python train.py --encoder_arch="poolformer" --dataset="synthesized solo parts of chorales (CocoChorales)" --vocab_size=56 --encoder_activation="relu" --encoder_mlp_ratio=2 --decoder_norm_position="pre" --decoder_parallel_block=false --lr=0.001 --weight_decay=0.0
Rows from block 4 of the audio encoder, named by matrix and row number. Each number is 128 + 32 x the weight over its row's rms, rounded and kept within 0 to 255. All counts start at 0. Numbers have three digits each. After the name is the row's rms in percent of the matrix's.
# fc2: MLP down (encoder.blocks.4.mlp.fc2.weight, 192x384), inputs 128-255
fc2.8 102:171097202143185135145115129110127154158136154114117108162140094139159131076116189100113114131156113118139122112080057156145180145057123109125191169095094103098136097136146131114167110063148144099168144151132112120115128167091164149137073134127109092145085132115117093128157123126124112175102209107132071153151138155077142148105121143140044123151103141140149101090123129175119100114130
fc2.9 098:184162137120184173103096079125122090083120104110151137178113143103230141135144146186119119131167163160132123183134149114111146162169172157118144122150183152084063031134124167125144094125121182090170140169100104125136123170150100096064123140162150177108098111097143061117110130140157060140092143175172098074117117187128116068076130208109113167156112073125159124061100117180116131176116
fc2.10 103:156139190100065171118115153130140139144126170121148136135203115124095082133112118096097136173186114245073118143136168207110126127203136148129064148105118185123125150117176129131098128157122121065088139129155092198134098081155099099134133120127018112122127161099116100150121112179118103189131107109102135124105128143099126117127115163102141119131102106131106184106136111121152128089122
fc2.11 097:124141166142164079152151138128160090119141130176099090074196182110136088074115107137108145042119101086146158147134098085116128125125160148082163130196094150108108131115119164157122152129072208112119126149129132173130106136110186114178110129093152108124111125138122105099168185154145131109112142144059088163133162189136126199124129127131139070174123157171138136189141120113070104166161
fc2.12 100:134167173088146143118078147157133161094102123129127151176206159131157026146099146125155112097082093136097133130091180134120131089095145178065120107107093150100191164154134136151106122104135161143163108123169150095146083075135155164115156154152043182149166119127140177114138137138099196152136154183128116109113086166065126087134091100150128149198119126172140067108145163149059112051069
fc2.13 097:169175139191174146148127100177077125130147104126134119147120180103101175107156116135109158115153175136135071137115185149181122175132162120118149114150094138113094186066131176117132118124118123158091127115112069131108171103126149099108100120130088148135127122115084107121113128150134148161134172080151110127148137129153151093120144151170172142158101122134144115118080114084135111063137
fc2.14 100:088112143137142058166146184083153110136133079117105125124136154125099159128163099173126128126124088134132046102151149126125118121122115159140103180110155082144144097149116113207120114136118062068158045180127117104117097163131129130098148105122116160134198119104125119099186098113106107123105174127117123127146134136157149151020126196056154094150102105178111111121124084127148152141121
fc2.15 108:092141074115059127145152158107167159155154157128170189122150090115133097167142167073084138076167112115122129183150131145155114090133099171151115145134155148105105185146176085149153183102111103128187103185058118118101156088159134163103146145155151153147150190161146108075161074072094105125162158132139123146084185161117132134120153137145119080132115121137092196092135093138107142189130
fc2.16 095:149079143121157183126080134096093097146106112115141122148156155109190171134120114124085073092169151167075136171105104143100142081137124118140132092099076077162156080148130134108129101098153121107182100106106124065160120095156046131149107114158168050068131127182078148173146149158161098156162125124131155146105098144130107139101171125153152142115131110142156120087111068170101137107068
fc2.17 093:139175121110170089132149132111087119121149109090113125112093088111090155127124103172134115137102072142111169080167107107136187092062096121148191136151147109135094162116140158176097192141102074184150130067099117114130088152152144071128147119089181127101113124178106127087139174124138086081129104132153144137128135134153138131086155169103116114129142157149168131133148140175140139175196
fc2.18 103:141153176056107154181142192076133118101161084099118088097068117138138083136179096083149133205122084108114146113159100163149072015193172116121114125110086184104149167124132157110160137155174191123122131119146074151120134127075132101097079144069199119161094101154166137153140123144115106083117141172132127141068143160192153126092073142115148132158123124141079037136191121132115157118171
fc2.19 100:183101128132112131072121134083110110098165165121127063183134149097167189111082078066078127135174159177141150098107130137160124135102117185122075118156083197108127199129110113149111126104136164135122163168076136150167199153174182106114134125148146096143099170171110153104107137134068127121118122155134109159139161140106097090126089084124116136094134096054125113093099135120144151145117
fc2.20 102:129147182149109178147108128121090106116131152139116086100100185120095079159126137115160106077099162137101130139130142180150110133116165142116072101124108152087094137115121064085139102072118119166071085118101128144137115167131095160129107096103145162194107135112108143121198101136088184158109100145186077135136139136133083118142133133087101123122101146125168117120154101086115099181129
fc2.21 094:149126104131136136168077089164151138133134100099100077130087119138123098161120156131118123149120098133183149132137174126124149157093127143172160197146120076085186156070126134083122122134131091155136152140138139110128127134134063149120172109147154161133156138184146143177043124138167178096117186149094157104124139165086160135069089094109152136169128102105093168108165064082171134077114
fc2.22 102:127172104168095112123173083179183139124138132133099122135143084066106092139143174107130118123147166061118108152097159126167166131140168056142116134171116087152146120123142186162085157144160166089108157102096125157146078115205137123162156154173138146119069154146132093132189153091117085179139092164173141123129151132120132107114141138155144100082160113140166142162210150081095131070131
fc2.23 093:165134162175134159182105118143130169165153200125086115109092128096115121129111143114136100112121097190147156122051055101127084152110148142083146130125114168125112164154188126123113126097117133162176135133149140081110080159153114157169155107165070199069122114117120142117098100179055147059103073111180154139158125125136110198099117121106191079162140081087167136146108138134132127135107
fc2.24 098:121108136150140120142148161136098190138156137114115098159125148122128128105106138100161167132126149149188086069118177180137147168147050176172051085086178175131146126105195190068088145067144161155078185139173158135139131130091044137210087086122170143092142116131172107157126141131101146117097146097056113141095138119149124142129103137148143198070146131092146129148135165127108112105180
fc2.25 098:092129189157101125139121144133118164073094157134153104139063124137137107117124090054089156129145141153091116101174156133157179072152122087176179129164130154163064170135162158123177154121153072140121141126136131074161144145177109139144164094137124126091129119100154086093146123099122132135124113127093153156054140132136107112139138110136215166128156111177136120115216127144117120136074
fc2.26 096:148178163077086095055086171169200135146146090168154151143123139067147068164098215150102146104135145142104164146160139112181116148131121116118151123157147134121080120164183131137190131146162155095126116124179136125148110123154179142144187136082129118078159141077163163149123111136120170154127101135081169155112127060132092136095148105136144103134147113076114138166158133167148094130117
fc2.27 102:082171108063127067175107138140112137138109157100115129178102174096103075110181120125164139140158105192130122106102142098067088131132095105174103103146086181092146166155155156130158152140132151110173137189087148178142137129124080113124117136099095074101092213128068061105132116124132146113118151142103150157126122165095137131211153118109148068101137106115121130168094170115157112085124
fc2.28 100:152120136101145112143163098150093093214134187153136135191157176163071168126158199087119128095106197095138126135107140165140122132150153126125122084101145103099127084132126106134164160146154144122102104141105145150146090107130161066144142180081167128156087175157062145172179143126137116106122126132118136069135111157168158125098120222168126084053173132136131110129115132093151120147106
fc2.29 102:125129177137152161131198158136092158124118130142132124127170147124129201184150047139178149131134140155131176171158151141081131182097154138102119084131101142113110168185133110159119092104132060123164148173168128150163128139112106068118140136079154131139118091144151142130119166143098113138110169121101131120106164174107120097117128120115106092100081091160126085185123111122133152147173
fc2.30 103:163163135170102190058093132109132160160172176080117121115154155139137177145163134128142180152101084123154081130139108117126143104189156145148183157154096105107136138159131056123061165116132126132162106114097131116177075162089084136149083119172116124115084133174138185130086152137134096140103030134131135113111099193070160131101159124094077129161138090111089115118132112177107147154097
fc2.31 098:161127140077109093198087155091133128135149155166158201100162113155173136115145123146143126104084162093160201138115099087158152149100075114142113128147122102145101102098119155137087128129146120115150123123123077169106085097092128058111128162143136152176149144166125119119094190150094103112128121190082092156105045093094160107120135088179093142118103117111127105122141079161131200100083
fc2.32 095:077176148081121103156110122122184162173138141122118060139158128098099079112108088118097134156106106095107112155143089109164020077164174161143065135113091075168123106121126133148064139111101133129155136099154093167087095145143159131129192105069070122170119142158156110100148170095104144111112103113160119102123148083110095095142123119169106122126142125142145151101168143152127110108098
fc2.33 104:155159148077140084134113182122112102150170106175087135151121147134085146144152129147147163125069097088129159105160102063133151139082152179171155165092102156107119164189120198092105130150135107101124117090119094120153172121100196186088100159139115112053150117133157158172136152153133108133113129107162170123134069140150127157137083120131142115169104150153086052199167114090076149060136
fc2.34 096:145107111155112120083126124117129061097156161165081070101113197124167154157148121095061136136175146114093149131125138114213134101098115154133210175127102139181139145124125099143058135080148097092077119088130146091147155145076150125109144127115153146067169167147096063097134090153082145173157115111108120051154108168115155148137111106032118099100119114091118083152107110139100139099143
fc2.35 103:117132110128157113177084178103156129191148155087074130090130169134097111095172166148140172091156148121131103185115146079162132196195162142135095093150206145134139060112105140168078082113134108085093123099129132168105087114140111094193160092116182146125104100155092156081133108109107180133084149106120112179144123147173110145168146098134171178126129102103150126140136145162166088133137
fc2.36 100:132190112126081109110124092180141065120111106175157126126137128130077183140126155106152063180143162159116181123107111163110108177133131032149047139094082161090128110142156121090222053162075103109135127103147155156103137156110087171140098164145122136110100151143204163095143135176117112066132105145074122121155158132150109117133160127134149127098115133095076126145088121123097175156144
fc2.37 100:136127101153173085080170148161078147197129087136100193122114107099094082119174104148121080170172151077172154172125136195119156122133152060086084137136119142145116100101155138119089147127124166120156094123102128147079127133081090133136127155121101076190156167114098132128130162120180209129134079138146147140051157131097114148126096128175166149125170055151152112090087178090087098131167
fc2.38 099:107138128129163150174140139154094129131142091120172146101095100110174103123103111172124119081109075113139108114175171134073137155107130132174172148130125156127116106176133158098094099121181125169168115145136106115167113131179100185132169093161131149170104102101143175095181167095134155178138086142116106109072096151156112146109102110120107146116147118161139164082098157109129170169094
fc2.39 096:102165144151124101116109164172119098097144152057111115126106120155123122115186177088135141080142129096082127132152123109058138123106103123130134079154208104187162095211123112131095089109100144124139209177123159205142107136168112110141152151124117104137119135097056087074132162118121132122093113068169086138149104132127085139106104139098175136124068067169090148111177103083088115118137
fc2.40 091:123110115151152107126134141141137112153064151072134178156117174089103137107121182117153081153162105047073147166115080142088059166148104128108128185115113131151127089114107142127079107158128158123180132114103124133136165165124138108168159180120072109123101145087160161092057110177057219136084123115168100151137111108131152114132128102114148178164142066110122097107085113200149150107163
fc2.41 106:119128189125156149197135102090094149082035124099180172151152146110150086182123145131137123136106113157083101096147116199194192124166133165127122178130150153131135137125165089140165093112111078133132125181066126145108108109103141117082162129130144098125125084088142088115104115217177156177094101123158093140141137119087101147133071119139078141196179164141154107143093124129102150105133
fc2.42 106:084097136120114164123125158104093155088157131123133127144113121107099155132159061099114166176144157114104116122170064155102123120100088075105068144043163125108125101080055161087094140169129140109093090148077103168142103122100159121125093117171067149151132113157133153097146151107164135108118065118087153152093148064165101078114118093150090093147094156132131163093069092113120156174130
fc2.43 101:135092118083142175073105089153051131123102142116094160054116059184161156197171216130107127151112130140147139150128168159131076171159100149150182095132162095123119141155185121158155099152125144150080143149066136108091109140124110121096151134121112118108212175147080125174094133128149130091163138117100107124157117144116081108082182167126094157150101073073153118123169220117155189145168
fc2.44 102:102101132111118161145093108174122164111085133161136145129160132079129138143095105096176107142155187111139133148069136149089112135142084188132098138122119162111061147098104195108107163118138144101152124097172157170091135157106107159162116133148193145129130144102159176160125143080114115088159138156040166105154190158134155110167129104157108052103132173172150125186128155172126113104129
fc2.45 102:173135213140155084119156120134139153068153129146094135115131077104113122082138161091128119174176087126091179099131167168080131116185116092124155157096181145138093078146123084097113083159114149091138124111164091125145125135153121186089127154072113077139118119209116151091146102162110148118146134104133132124165111142127152166134127125130135146051174169125120162142154120078111130081107
fc2.46 102:125101165128164095161151128192107105146119078132177084164119154134114087161097101137141127106070105168097126120114185099117104105166170147159079128146135062152095174121152202124109121133126153081187144137114133093114108146132121062168171128096122160131092145169134144110194103164092161140201133092151086090101101182118174135063094183127117134170177177179078094128095129134109110173140
fc2.47 096:161151132121088118120146174123143137087114143104099158118108131078106167093109067113135138148097094102062086107135122132122128161104162104081179138149186098147165092160127126147120098111109088074134176163139115098123144139110106099141083093103125121130098108106147070120150174087120110111137169148085154109190163126095180205120206117185077128160144129156156147175091113135106142138086
fc2.48 099:193131184099157136071076129149165123100099044144176146090101101133170170077125047122127122118124098151112118118120138100169107157144144171104195120122114100169036194116107134127099162119133173130123087094169130127106121084122160175156127111100127169152078097149136109142116150178123155129099190133144173115117137145135126114140111180108139155150141137113147099130107149152164097140137
fc2.49 102:136131130120131136148085091105111141143155131148122148129105150170157107082117103082044141101103106129173132074181158189145138107135115177188188159098131119155141151066122105131103096177104114124070138132133130116163078171159110082117077154058108113127132135117135084106129095153119184151134080078187134133162099128121134122118068098134125101083120148088092131088118167144092109111089
fc2.50 102:101201056115143135112154099087124164141169167145121087159179160117138119117127165142159179104072089113143109180128100162105103125107129162209140121150071069133094173190125117114114179171105138169153135135106151180117140160194148209145136161106132145162122142084135104108122106118099113080121169102141160051089095153145122134103057115150138124133113124188171154167136067200101126154128
fc2.51 100:141128118187121079140098111097107201157124146121139142146166157120119150203099157158099162067216147177078150101128133178153110159171112125106164114144121124164164081137064180164149129126027113148130122122121108076162109147199128091067129109124121063094188065115077102117133129132148181210115073157103127104115086136115114061147101146078111145064146109152120158123215149092135105118159
fc2.52 102:095096160133109180176124196136109106127136112146065120100094113116124090123164122134122081167165093115131097139190161188147098085135163155080127129125108158109125198092136113181149132095098036142110138159124160154139128080120160107125183138179116114101134129152121192105105133153029157082154144090107095090108143132120183071112127091152133157158091196119073111142068150140137145083137
fc2.53 099:087123138144089129115116128076097119173111093198109100144142091138133101103077151148183127170130103156069157121111110146110141129147154097181115133153187094106168121149144097163178130192124117133122104096097129092058148140171170130148120136094153171134188146141132157096118116128184130164093076135077102149132095183085143182116103126104087121102084082136141117118156146089078115115127
fc2.54 100:170137076082149050157079125152129145149100109114122134164138107145108148125120134148118128066102072146172108124136136184222120092090126090159108089173140144107115135149130060141088095140117108157134171070145147120156082156141182093120111139191105150157108198161156077199159098070135138101102175164170154139162152153108118147103109141127132122145123137125110093174132182076120129125146
fc2.55 102:157111147124104116084209151185113093067094127160125129089098114130109181153132125137117129117113147096103142108130077124139138147142161114188111148188176170083190099104158056178163137120133117141127112121134171133125168141110173096131104111100181105180116115079121080131162147103081174124141150145128195101145079096135135161174095161107116178057112108121140102123080072164174060142126
fc2.56 101:122115145115153112088129165093131118162093125181065107089153159117142163124149041133143131102158140063136144152101095110113158168088075086164131124178057138151091108090142113125131110039110076167079112143123087085080134195165146104130096124119090144112130082187167152161074143131169153134148113173134155083140144180139121084160128112113084097104120087125123118124176128134145107128118
fc2.57 100:179070128166173066157138100134132149138092114081192136178086137139123089214142131132127194114113158124123106085102062124120084169163102108143044177127071180171056113122154079111072121103146204123086130110107157095118172094172153111133126168161141084129130134127135140152135144108100141148120159155128097120182131125125079146183135141142145146083126130100151104098185094115122116062146
fc2.58 098:176138115177093124155131047145135137175177167132132082094126141084146126058107134157132149136121109113091105153119127096147108096037122100080156150108057032174104094078181140160149127170166124119101133123123104096154092106122119152164105138116069117093134125173126142100096128109128187125110159098145145086112085107047107105116123084179131116140150106103162128177189129173128120171110
fc2.59 097:172161096137165099134137173126131129152126130083128163157066080116139219174094120164117084172108142200108076121115193160061116148183097147132107190132134092070114136179155129180149085127172090132143146116186108103093140167133143116130101163077165106130162130096099168122192136164098099119118156162203116119171122115135100121179177147084123146100123101091176171142145130135154122195101
fc2.60 099:128127074170115100229083118204189145183134189115149169151173084162130134133136114124108121166138108135124140130101114091167134119178121094106115109151096110085115140184128112143149122145174124165162106096161079149113072097170139156113137123145168162129110162098128161144091118086137132123193092163148172165122135100124086090156138137115145087144127108209103134114123155132080059147148
fc2.61 093:152129096155136110088097090103122134143195148160160116085076097144125127074186082112113147096136125094127139117113181117109145117128111180141152114065159124100116128127085123056137144153110125103133149116162122121103125146183135184103183163131108166138098117106119105139154130137094168093167143109152083151174148193156171077141107176163120107123148180155140141122112132090121107111140
fc2.62 098:113122131192151128139162129123142144132158157162050161163174057167119119152169092121104121073078157172068042069153084148106146166125132182173141146126091160100141116096090149132144151141128114102102137128127134143118109094130121142109198123117075166141172088175148149088184153123139139064103083161106127134108136083139133107169148174134105135076146103095149125157107122153111118180189
fc2.63 095:165117153089123165145125186155138143075142111109083174108118114142115123154119087156084121146090137137190112164120124067093107113135143159109173134149155129116112111151112104145162150139131129189158129120133092136148098134071164130192111074186113078090104176113111093150064079081103119147203187078154153110153210108138133119150113147109103125114113096142180124097167161074121178159094
fc2.64 102:170139172139075139140085143135173100142145121103156089059118136103078152089088127194164166126107153171189151120104110166126101111126070111108054112084160083155086081137095093138160123098136168094191117135198136112096127187146134140109128107133125075130091094112166115137105153085093105123156097124123065128131153136142133095126093157144128196161155147137144130066040112106076096182133
fc2.65 107:081122196150095206114120124120126098110137133095118119089062131118091131115141135070156167142174065101167154137150097084126114059098137096133139082139122067157093127188188129165125104079096139088113139107099130101054129133153140077146143204171096166145113120093084109055121122136179122132091150098142139127123074124085140143121124118120089166132129141123135140163167111095094126115148
fc2.66 103:148136182125145127167119077181095139150176142158166156146098130101127126152083110094109114154131092092085160182136153122139092057142150114086149091070058093109121129092162133050192096099137157122195129093104142138104106137101138155144128128129202129110140117148110074101119137096105096110132156176061115155064164074141125126119144178079113105097200126190145208097113123174089111154147
fc2.67 098:111127070168136142111166212129119125078144120183111103090121083127148190094083096161113135071087170164144110051145139099167140158101154135137092136084118109124102069175130127151155141108139137053094154138126138104085121154106066093139093117082138071143101088113125096130072179107147152112136110139164129117178075054167122120149123114051159066094121182157134110118153146086154119211113
fc2.68 098:133135102147107121161088153113113115162131113107091103106146157137100152126105145108083123132122138124149142127147050142151082176170135160125153092121106109186151102113118160127178162091090147114110134125082090174138141091114091153131140097103146130132065124183088150102099176094094209215133174068135101118099138163069099130091163108151112081108125088056097155121107091118117100121183
fc2.69 099:150052152109093111145066128126138113105139177176118120150138114183067065129131159074187080151101167085111115190104163158145145097109126159138109103110080132133106096160092144169165083147170099184133084136117053105127112132136144122127085104134118149097085140086089103080179109067153162093161090180155146107130139144126101124170115148095164107156176153126086143103105107082168087131137
fc2.70 106:124152091128077197087109110127112133068147130145112174087119155159116123144166150117090122130164138098126141087120155145128159119121228135031132136126094132122131147129135128082137161186129144124123162157149137114178178166137096048141142068123138093135101084150095086121097145121091171063062135163139066106069135111125100100143077093116131105122143150164120138143097128155127095124157
fc2.71 103:118139120141177156104094130079167137107120118107134126117115095123098178187109114118076169053099062096124136150121084127167180160083154170108182158155163054146145144181131123099081159147080130106154146125171094083161132154134115101124133124102181130102104149056162138132179123070114119168117140149102133103119151138053092132172118119181121081169089123151109122069093092119126146162124
fc2.72 099:146094086059137142139132171133200165127145175153117102162149111175151056136158080134094133145151138090159160114115130074184135060207150132157100110101141159156126133086158082178171096148115143189129097103108136125076119124046111115123106116130167140097113116151174150114098086131128138133178104137115168188126169163138166160140064168132111046123056120100186192128153168106144078129095
fc2.73 096:080149097114135133165145133105119074140077119088076072140110174173070107099154111131070120146146082097085136176090129126093143147119170099123185143191159098109130170128094088149076112138176157125136141161063121147102162141094142127121120160109145152168161122158117134173124127130115126147092141102186101151114066135128164136105216128119057169128042123161142133139163147114160140123073
fc2.74 100:134158086097196124097159125140131135100063126088130166154121131103102134119091119144094084084155197091121122176126191126151170126115096175154111126132166132156127157135130131147174110086124137127143110161160149118163152137118116155160065115143156125091122098085087106186093112179104130146139125184140133092085155200106099171164133157162134137180098165166084104163118083174115205118078
fc2.75 101:091190212133145161080099110134156106111143163095141153165135180131229144137134204140139115125102159122159138132137145093145130148156182102130120137118134159141148023128093167137118137156133067168110091071157067099133132126186159072097171122107173127100144154139145160110118127100145128188159097126098128083103095096146113085168140117133174163094175114167071191132131139126083117079122
fc2.76 104:094174108135125096184106133126052099145159098132192125097098096113107105112174121169096100187127119121167112155101129094111195103162159149183095080147136113113102162130090087141100110169071169195206083154177132106136089187090134061204103080129150132121134106103108220125153139110123173174089103092139078103126157118108120131176124106171157118112153097171120104138145111161094133066126
fc2.77 101:186096191124143152117079164101146129110111122106122116126142103096124135080120114155191170115150128104154157125156119065116084169103052129162123143097176167109087156208129151132155150127127186116092132085154095126152145079160131161078175140181110207089133101113139155094138152139076158111097148130148089055161111097139101179079087136132107084130167155187111167079176111104134119130158
fc2.78 102:154166120128108105108135125128066148129123127108117126136115201124120177138102144171137137111085136103195143146175149068128134172130156118141167116148149145160175106045097051149146098130157092139109188098170106111108194138120129176106097116086129110105033107179109115126112167197156150107136149156121161138091115137125146111177145154110116074121122071088071127078080148111139111115135
fc2.79 106:145119122190115104124117131136087116093091145134116143116126091115168128118131067109150144122166162199142137145114131107130104183103099139115147079134112128156153074166185160170173158073111131116132104128135089191181148149129165092133101148055143152148153090136149209182093076145108149111176067088100132148167122084158081120130216124119076113141148062129101107155133145133214109177074
fc2.80 106:098053137192131126101128022122182090176179091101100098131095161114100148117136107104106197112100144111179140152135116106117101137113146133140128147119150083165116180117150122123077144062184153103110140137183134212120102084121185102156141106133122112131135094129126146125149120070128068138132146139127120120148205129120129142145125122071169157079144100077103129137150141126139156125156
fc2.81 096:102142152093098156157186107145069167104155129152119098107103139113108106096135145144130136128136109122136133113198203159142160111119138111062114124068097159145154146141151127162121114135127181168104075068184112134124169215138146163101115214160129114133129149109101204153094134161122153153205125109111133116178141131111106139121137141135089083099076111155122128095171118113069112214162
fc2.82 100:166168150146119102118143100183129083150045102161089075193123121158114085125120169125148145180131104170104150108076157121103151092093070088134157125147160117113103105143135099059133149134186101142108145085073075115197140146165138142098137118103145124102206101100084177138127111107049152056148093168049124137146114097181140132148149128066147083109127165124155115069129149143134131098155
fc2.83 099:121147094099171146102102124141084058094069145150134170103117133149110114161074111195094156136154100084122098191121166113085103155103120124100131167155066071114203158129148139104161102125163117068122119130163123116117117125123204086112170155174190131142084147117129183165170148141126109106120141144226137191076073126085137073102075124104141072154122196129089160107148114126105118092130
fc2.84 103:097181174160099069090119086122143108108134099065138106116150080121103141152144139118122107164149139132098083098153173163065163154187114190189105130090080114142079137102180214142093139129138085145137140096085075086144162091161105105111178134151172129090146112142091119094169161206110115174151110116158105118075140145092098115116093129131102145119186109130163136198124138119167107104142
fc2.85 099:079080127115120130152092198124175164133165121122143106140123113094091168162107103158114114152123097087122137168088156164164102112071121077144141146110157072100143142128114097180194148130199152188153096150151141143137102115129166086178162123090168159157116102076116118148165140175119129115125112168117111077155072096124174163183149143075105181128131097164102137114107137160124114169130
fc2.86 100:137120197165177107126097139137128173153101127162163077143108123159149151166097158160136144102107098138049119136166096077105157135146148120091140149101128115135104152077094152135131112055126137108148169149138129168128120103147141099171067122199155103153114098147135100167143177168109154111091102128080146124117141177055125108113092137061093158185123137110189102150167114131106156086138
fc2.87 102:109101168117114192154075136120166123137142093143095131127099077120072153189123161119121054067124159098182067108163187111063111115149152084153135186091120123109164134135108138093086115124111065121121130147115117121148137106117119103127138151101193143093148178128108145128148122148156121115066117125131156113156143183145125131142087084158129178143132125098102104196145141146101076158136
fc2.88 095:113060115099144148196113076190111127124140112130159138099199148120185109134099100159197085090082137117108155096135098106127117080125144106130146111120136072119165125144118138087148105106129170168155059094145144140077108118142126162145169128107130125145102107118122106108150087085105126122167106111125076151181129079128067163093129090106083085195122118117132149110125200123119095103121
fc2.89 102:108121174166140138178140120108104140089108133133090156086095109126144155158184082092146081081174079111172122165093089116102161101107136134139111116152136200121161149089111129139119156099139103120150161144125139124123106104123142126064120102111126096124089131110149131109109140181108097081138092152074076163111087135143061196110079124141067174070149112128072113116126127202185152049200
fc2.90 098:098123110079172189173132144138057159106125118140149135099145127087116115139154102098133078137121147136107110109164067143160161084164174062114178129166125097117137125158112133125173119074152119100115131140114150132088089124131077136218069150142132084097160137130166140141137123123166096136120094090115094132099107094082095056190068141100133105173128109092151180136061124161142159144140
fc2.91 095:053120167121112121100169103093076161124126057149126114135141135094115086120168110105158137098121092107152157174117174144113097128085152192198137113108116105143097173100195118119126085084154161131128103161164166184132106165097140144134089115131076093097126111106118170113073092151182189179123183156078128094155067125150141111186116134116099126117131154124087084148134103160142168074143
fc2.92 094:190033090093151093143131092149139163112111131118125110117068140111115149191130113131103105101119135164099152207125124109111150177125134082178069129074116102131111106138133153165159139130109122170134132119128123178116080176085089034147088126156141135121134124060119145172071199160070121130150130131148133156118111167131134118096183065125092125117104151130056174092110150063201173108105
fc2.93 096:127112148139118108137123096065152090049138072167144074117118185131188144079091136121078168115122150117118111143196108121198171120136169133232071109139145169151157062200100125142112119121119110117196113097161120133152112153105094130122116139099128101109120081138081097135177113120114142175110096166095096113139133139096124099130106140077163118114162119141128048139071129071124194127127
fc2.94 096:095171129146122137158178093114152153068108126151127142121088097164138131106118084121124110072173109103129160096149072126057144105175177084129144117168213146082129054075159085142105145150130160169154147091081111157164085134108073105086102094098084077085144119083131095082122087177140191128121135146155163159093131143135196104183129105141122171147082160125120154143195112148082160067180
fc2.95 102:146130131084077100102097118124120117077102122117188064172151091127162118102160126130148115124110112194116148136056133140179106156136132125090184206083085130046148106212142139111137108141060139142181119104128079077145095086092116058119106134150050137180140139118165124112063128098121137168062148160127122094129090159105107167105137189139152141150160169116094115152079086112123089190071
fc2.96 095:144116123135129087130155053092150102141123120158135145131142200159097137128143120123108111128123082116112154163122188132154122178073102159145135149148165140146094098140166105154172073123201178139118174131103110088095192110133221116165124183098097116182098124112109118127102137149114150067126105128152071143133176151127121136155167098172104143110123115171143071141102134120167064113177
fc2.97 099:117176117064128168122122102117111079143099108116119151189100112121101139108107157159156154139125201161114132111158133151148153176136125121122096051127145179133170113164142098142147169076127166078122100137132102093151071117084101110164061117147083141129180177141196128179123168119052146151159159103131136111117103103115087138200093142127149154075153147146091168189194118164185154164128
fc2.98 103:109101130117094112168160160136206158124154117119105083090071142069060174147122170128118107078151119138172120089114115128096125156140117073102082128117126118133135137086092106182119139181072067064144121132103083172150141065173097129110102130106101151080152094136157161191137080082124149129154116117149166204110165155058071168098150122137126112192128151159113116161184141102160210133217
fc2.99 099:095109127147070140150180154176093103126144148106094199143122140188135148125134143135139116126129098152067082114162138123107082142120109070114083167105159151157101113141098108118185161139154148093126105145060121150104086084154111110125120087166106154105121064192125115133150109180159167148156125127092122118067166153053114125115120163156064110137170000131099122125141117095142156104106
fc2.100 096:082164174086169160122192035085093160129150199148125106116139093176205154112137050165139128160115078149127122133099078197184167133128123139136159105195172145092192133086097147120118111162149143118165094048099097149165134131163137114149089141135111180107119136124102143197078144083112102127118120139136179094104081109118095128156129163114158083140122131114136052174137112081078126084102
fc2.101 094:111076095174148142146208122066130066115106142109156140159091144122133136158107096126115149108122038130151092152102098102124139121104165070153124093168104182139123153184156115129163081085161144188125122038134112087101100148082109061120124057112110103145104084150094113135099102180132153149169148183108146104143115152100117179129127115188114140167138144104165049105192153156113119087154
fc2.102 104:149126147111120125088080166081148152114129126115084127063092101126142140118089159082094119150103134108120110105144127118136171124126065120097167101110038176143121174093098123129131078078098097167151134120129113149135065202091155146137131092129137096069079098101104163134102084140135119201154138100108139192165126157193137107160144116081067084135077149170135160156169104148173158101144
fc2.103 097:104148083102139101139057109059131114144087140182130129173105080113116087105059134159153104142175107165131072124101164124120146185123098092097081144140134113074123113127110068139113152112142125151157119162118175160121105138188124141131162158131153191152096153087117200137120108216084187082209124100139095149151118131163115119141116149101107175129087166107109126115156071129153117108176
fc2.104 107:082099099089118148113147161158093122059156109158123093104119116116117093149167116131110151126091116102124114113105134105105116113128122118168081152140154063122163132158157055108125131138100126100190140141134162126172160133121134155116092068174120117196174078167151152121091094155176143149097136102144069137107229109159092078178078128131100140054136150113153138175185151139140153125117
fc2.105 095:116113188115160136134111143188117118086146079169106207092152130150080147089145171144076111139090087190102124208147080161117125116115130135163166109139109189105125123090045084094118125160133125165121144123161125073178098098147161134125108119164091118143156114107121127147156158099119102138114092129186117180106112129112083109111147149125168103158165082134110150078126135133156097117170
fc2.106 102:164128163126121144245154068116051152130126152072183119126079097076126119153118114189099120129077150073130093128123113182146109097162161120181127154131183143176097130149112166078094097132125139135159163177168152152103131122159154174148123108167094129109161119153074093114109148074117104168046105104078080162097156049133157094107164086194187141145140085147112117174136117106124140187138
fc2.107 097:160131127068129100114128105137180090096152094124117100116120164093081111100145168135122131206139158035147153134191141118132077159144101108145123141147136137068117190097075159127161159142120212101117124135094137201114171152147087115157175126183160094071146124206138162094118131071165194158190155154150179062165135168134140119139156105166138150074059174086098125118125126230102128136112
fc2.108 102:145172120046121174141103118090153135126191120122119106156187069153056107123091149125085090115144205171090176190151075150122163135137153126136123139127145119159068149168177135167097151223098163120092026166155120085138135134161106047148155119158176179108161135122066138189125127161125174143091050114185150153115112133095174102117139085135145152156079130091175121123129151106136143100192
fc2.109 100:130136110100124134161069126125044146129087123062067060129110163148154119095098156126101206103162075117126098150131146132100128139170164053101175137139196106152158135121137142170096117100126138141146193154135117077102123075125100113150132141082151115128149122191146118127131145117153088127183154126138174174193106138147152126166209171095150175136112150147083141092177112156200119189188
fc2.110 096:135118141190105121130113122104087117131051114129128146085074131134136096087114058101128192149096141134109133066113157132116113105124085123144162067161181159075161139069027110151136123137104091080124124128100130102126107095103149152081177108121103108146146092145120099160133147125134132143110085160137136154119162109153134103105182130148145092158100153167107148162085089116108098158132
fc2.111 107:162076148126134056185123192154125084136173162131161168145118132095134121122129148109146146131183112218131103084174147105092173146048116140150204132096145191152190093147164189111129151112161101184148123107136136122146172081123159141157136146153106129162076146134118164119132138064147154127131146115138151172103164088092107121177119194163144147098188140156158145170155104083160080145153
fc2.112 103:157142107143123193098099139087136140127138145148162196094166162141124137081045072105157120104129179130127197158128152106112111130123072099105105112127115126156160122152126145142072112190158144098120168144152125118071073107190143113213073142104124128194183165105149184125114076033130089127077108078112108105106130130182141086142141136100139077146165161146123165110100126112094096158138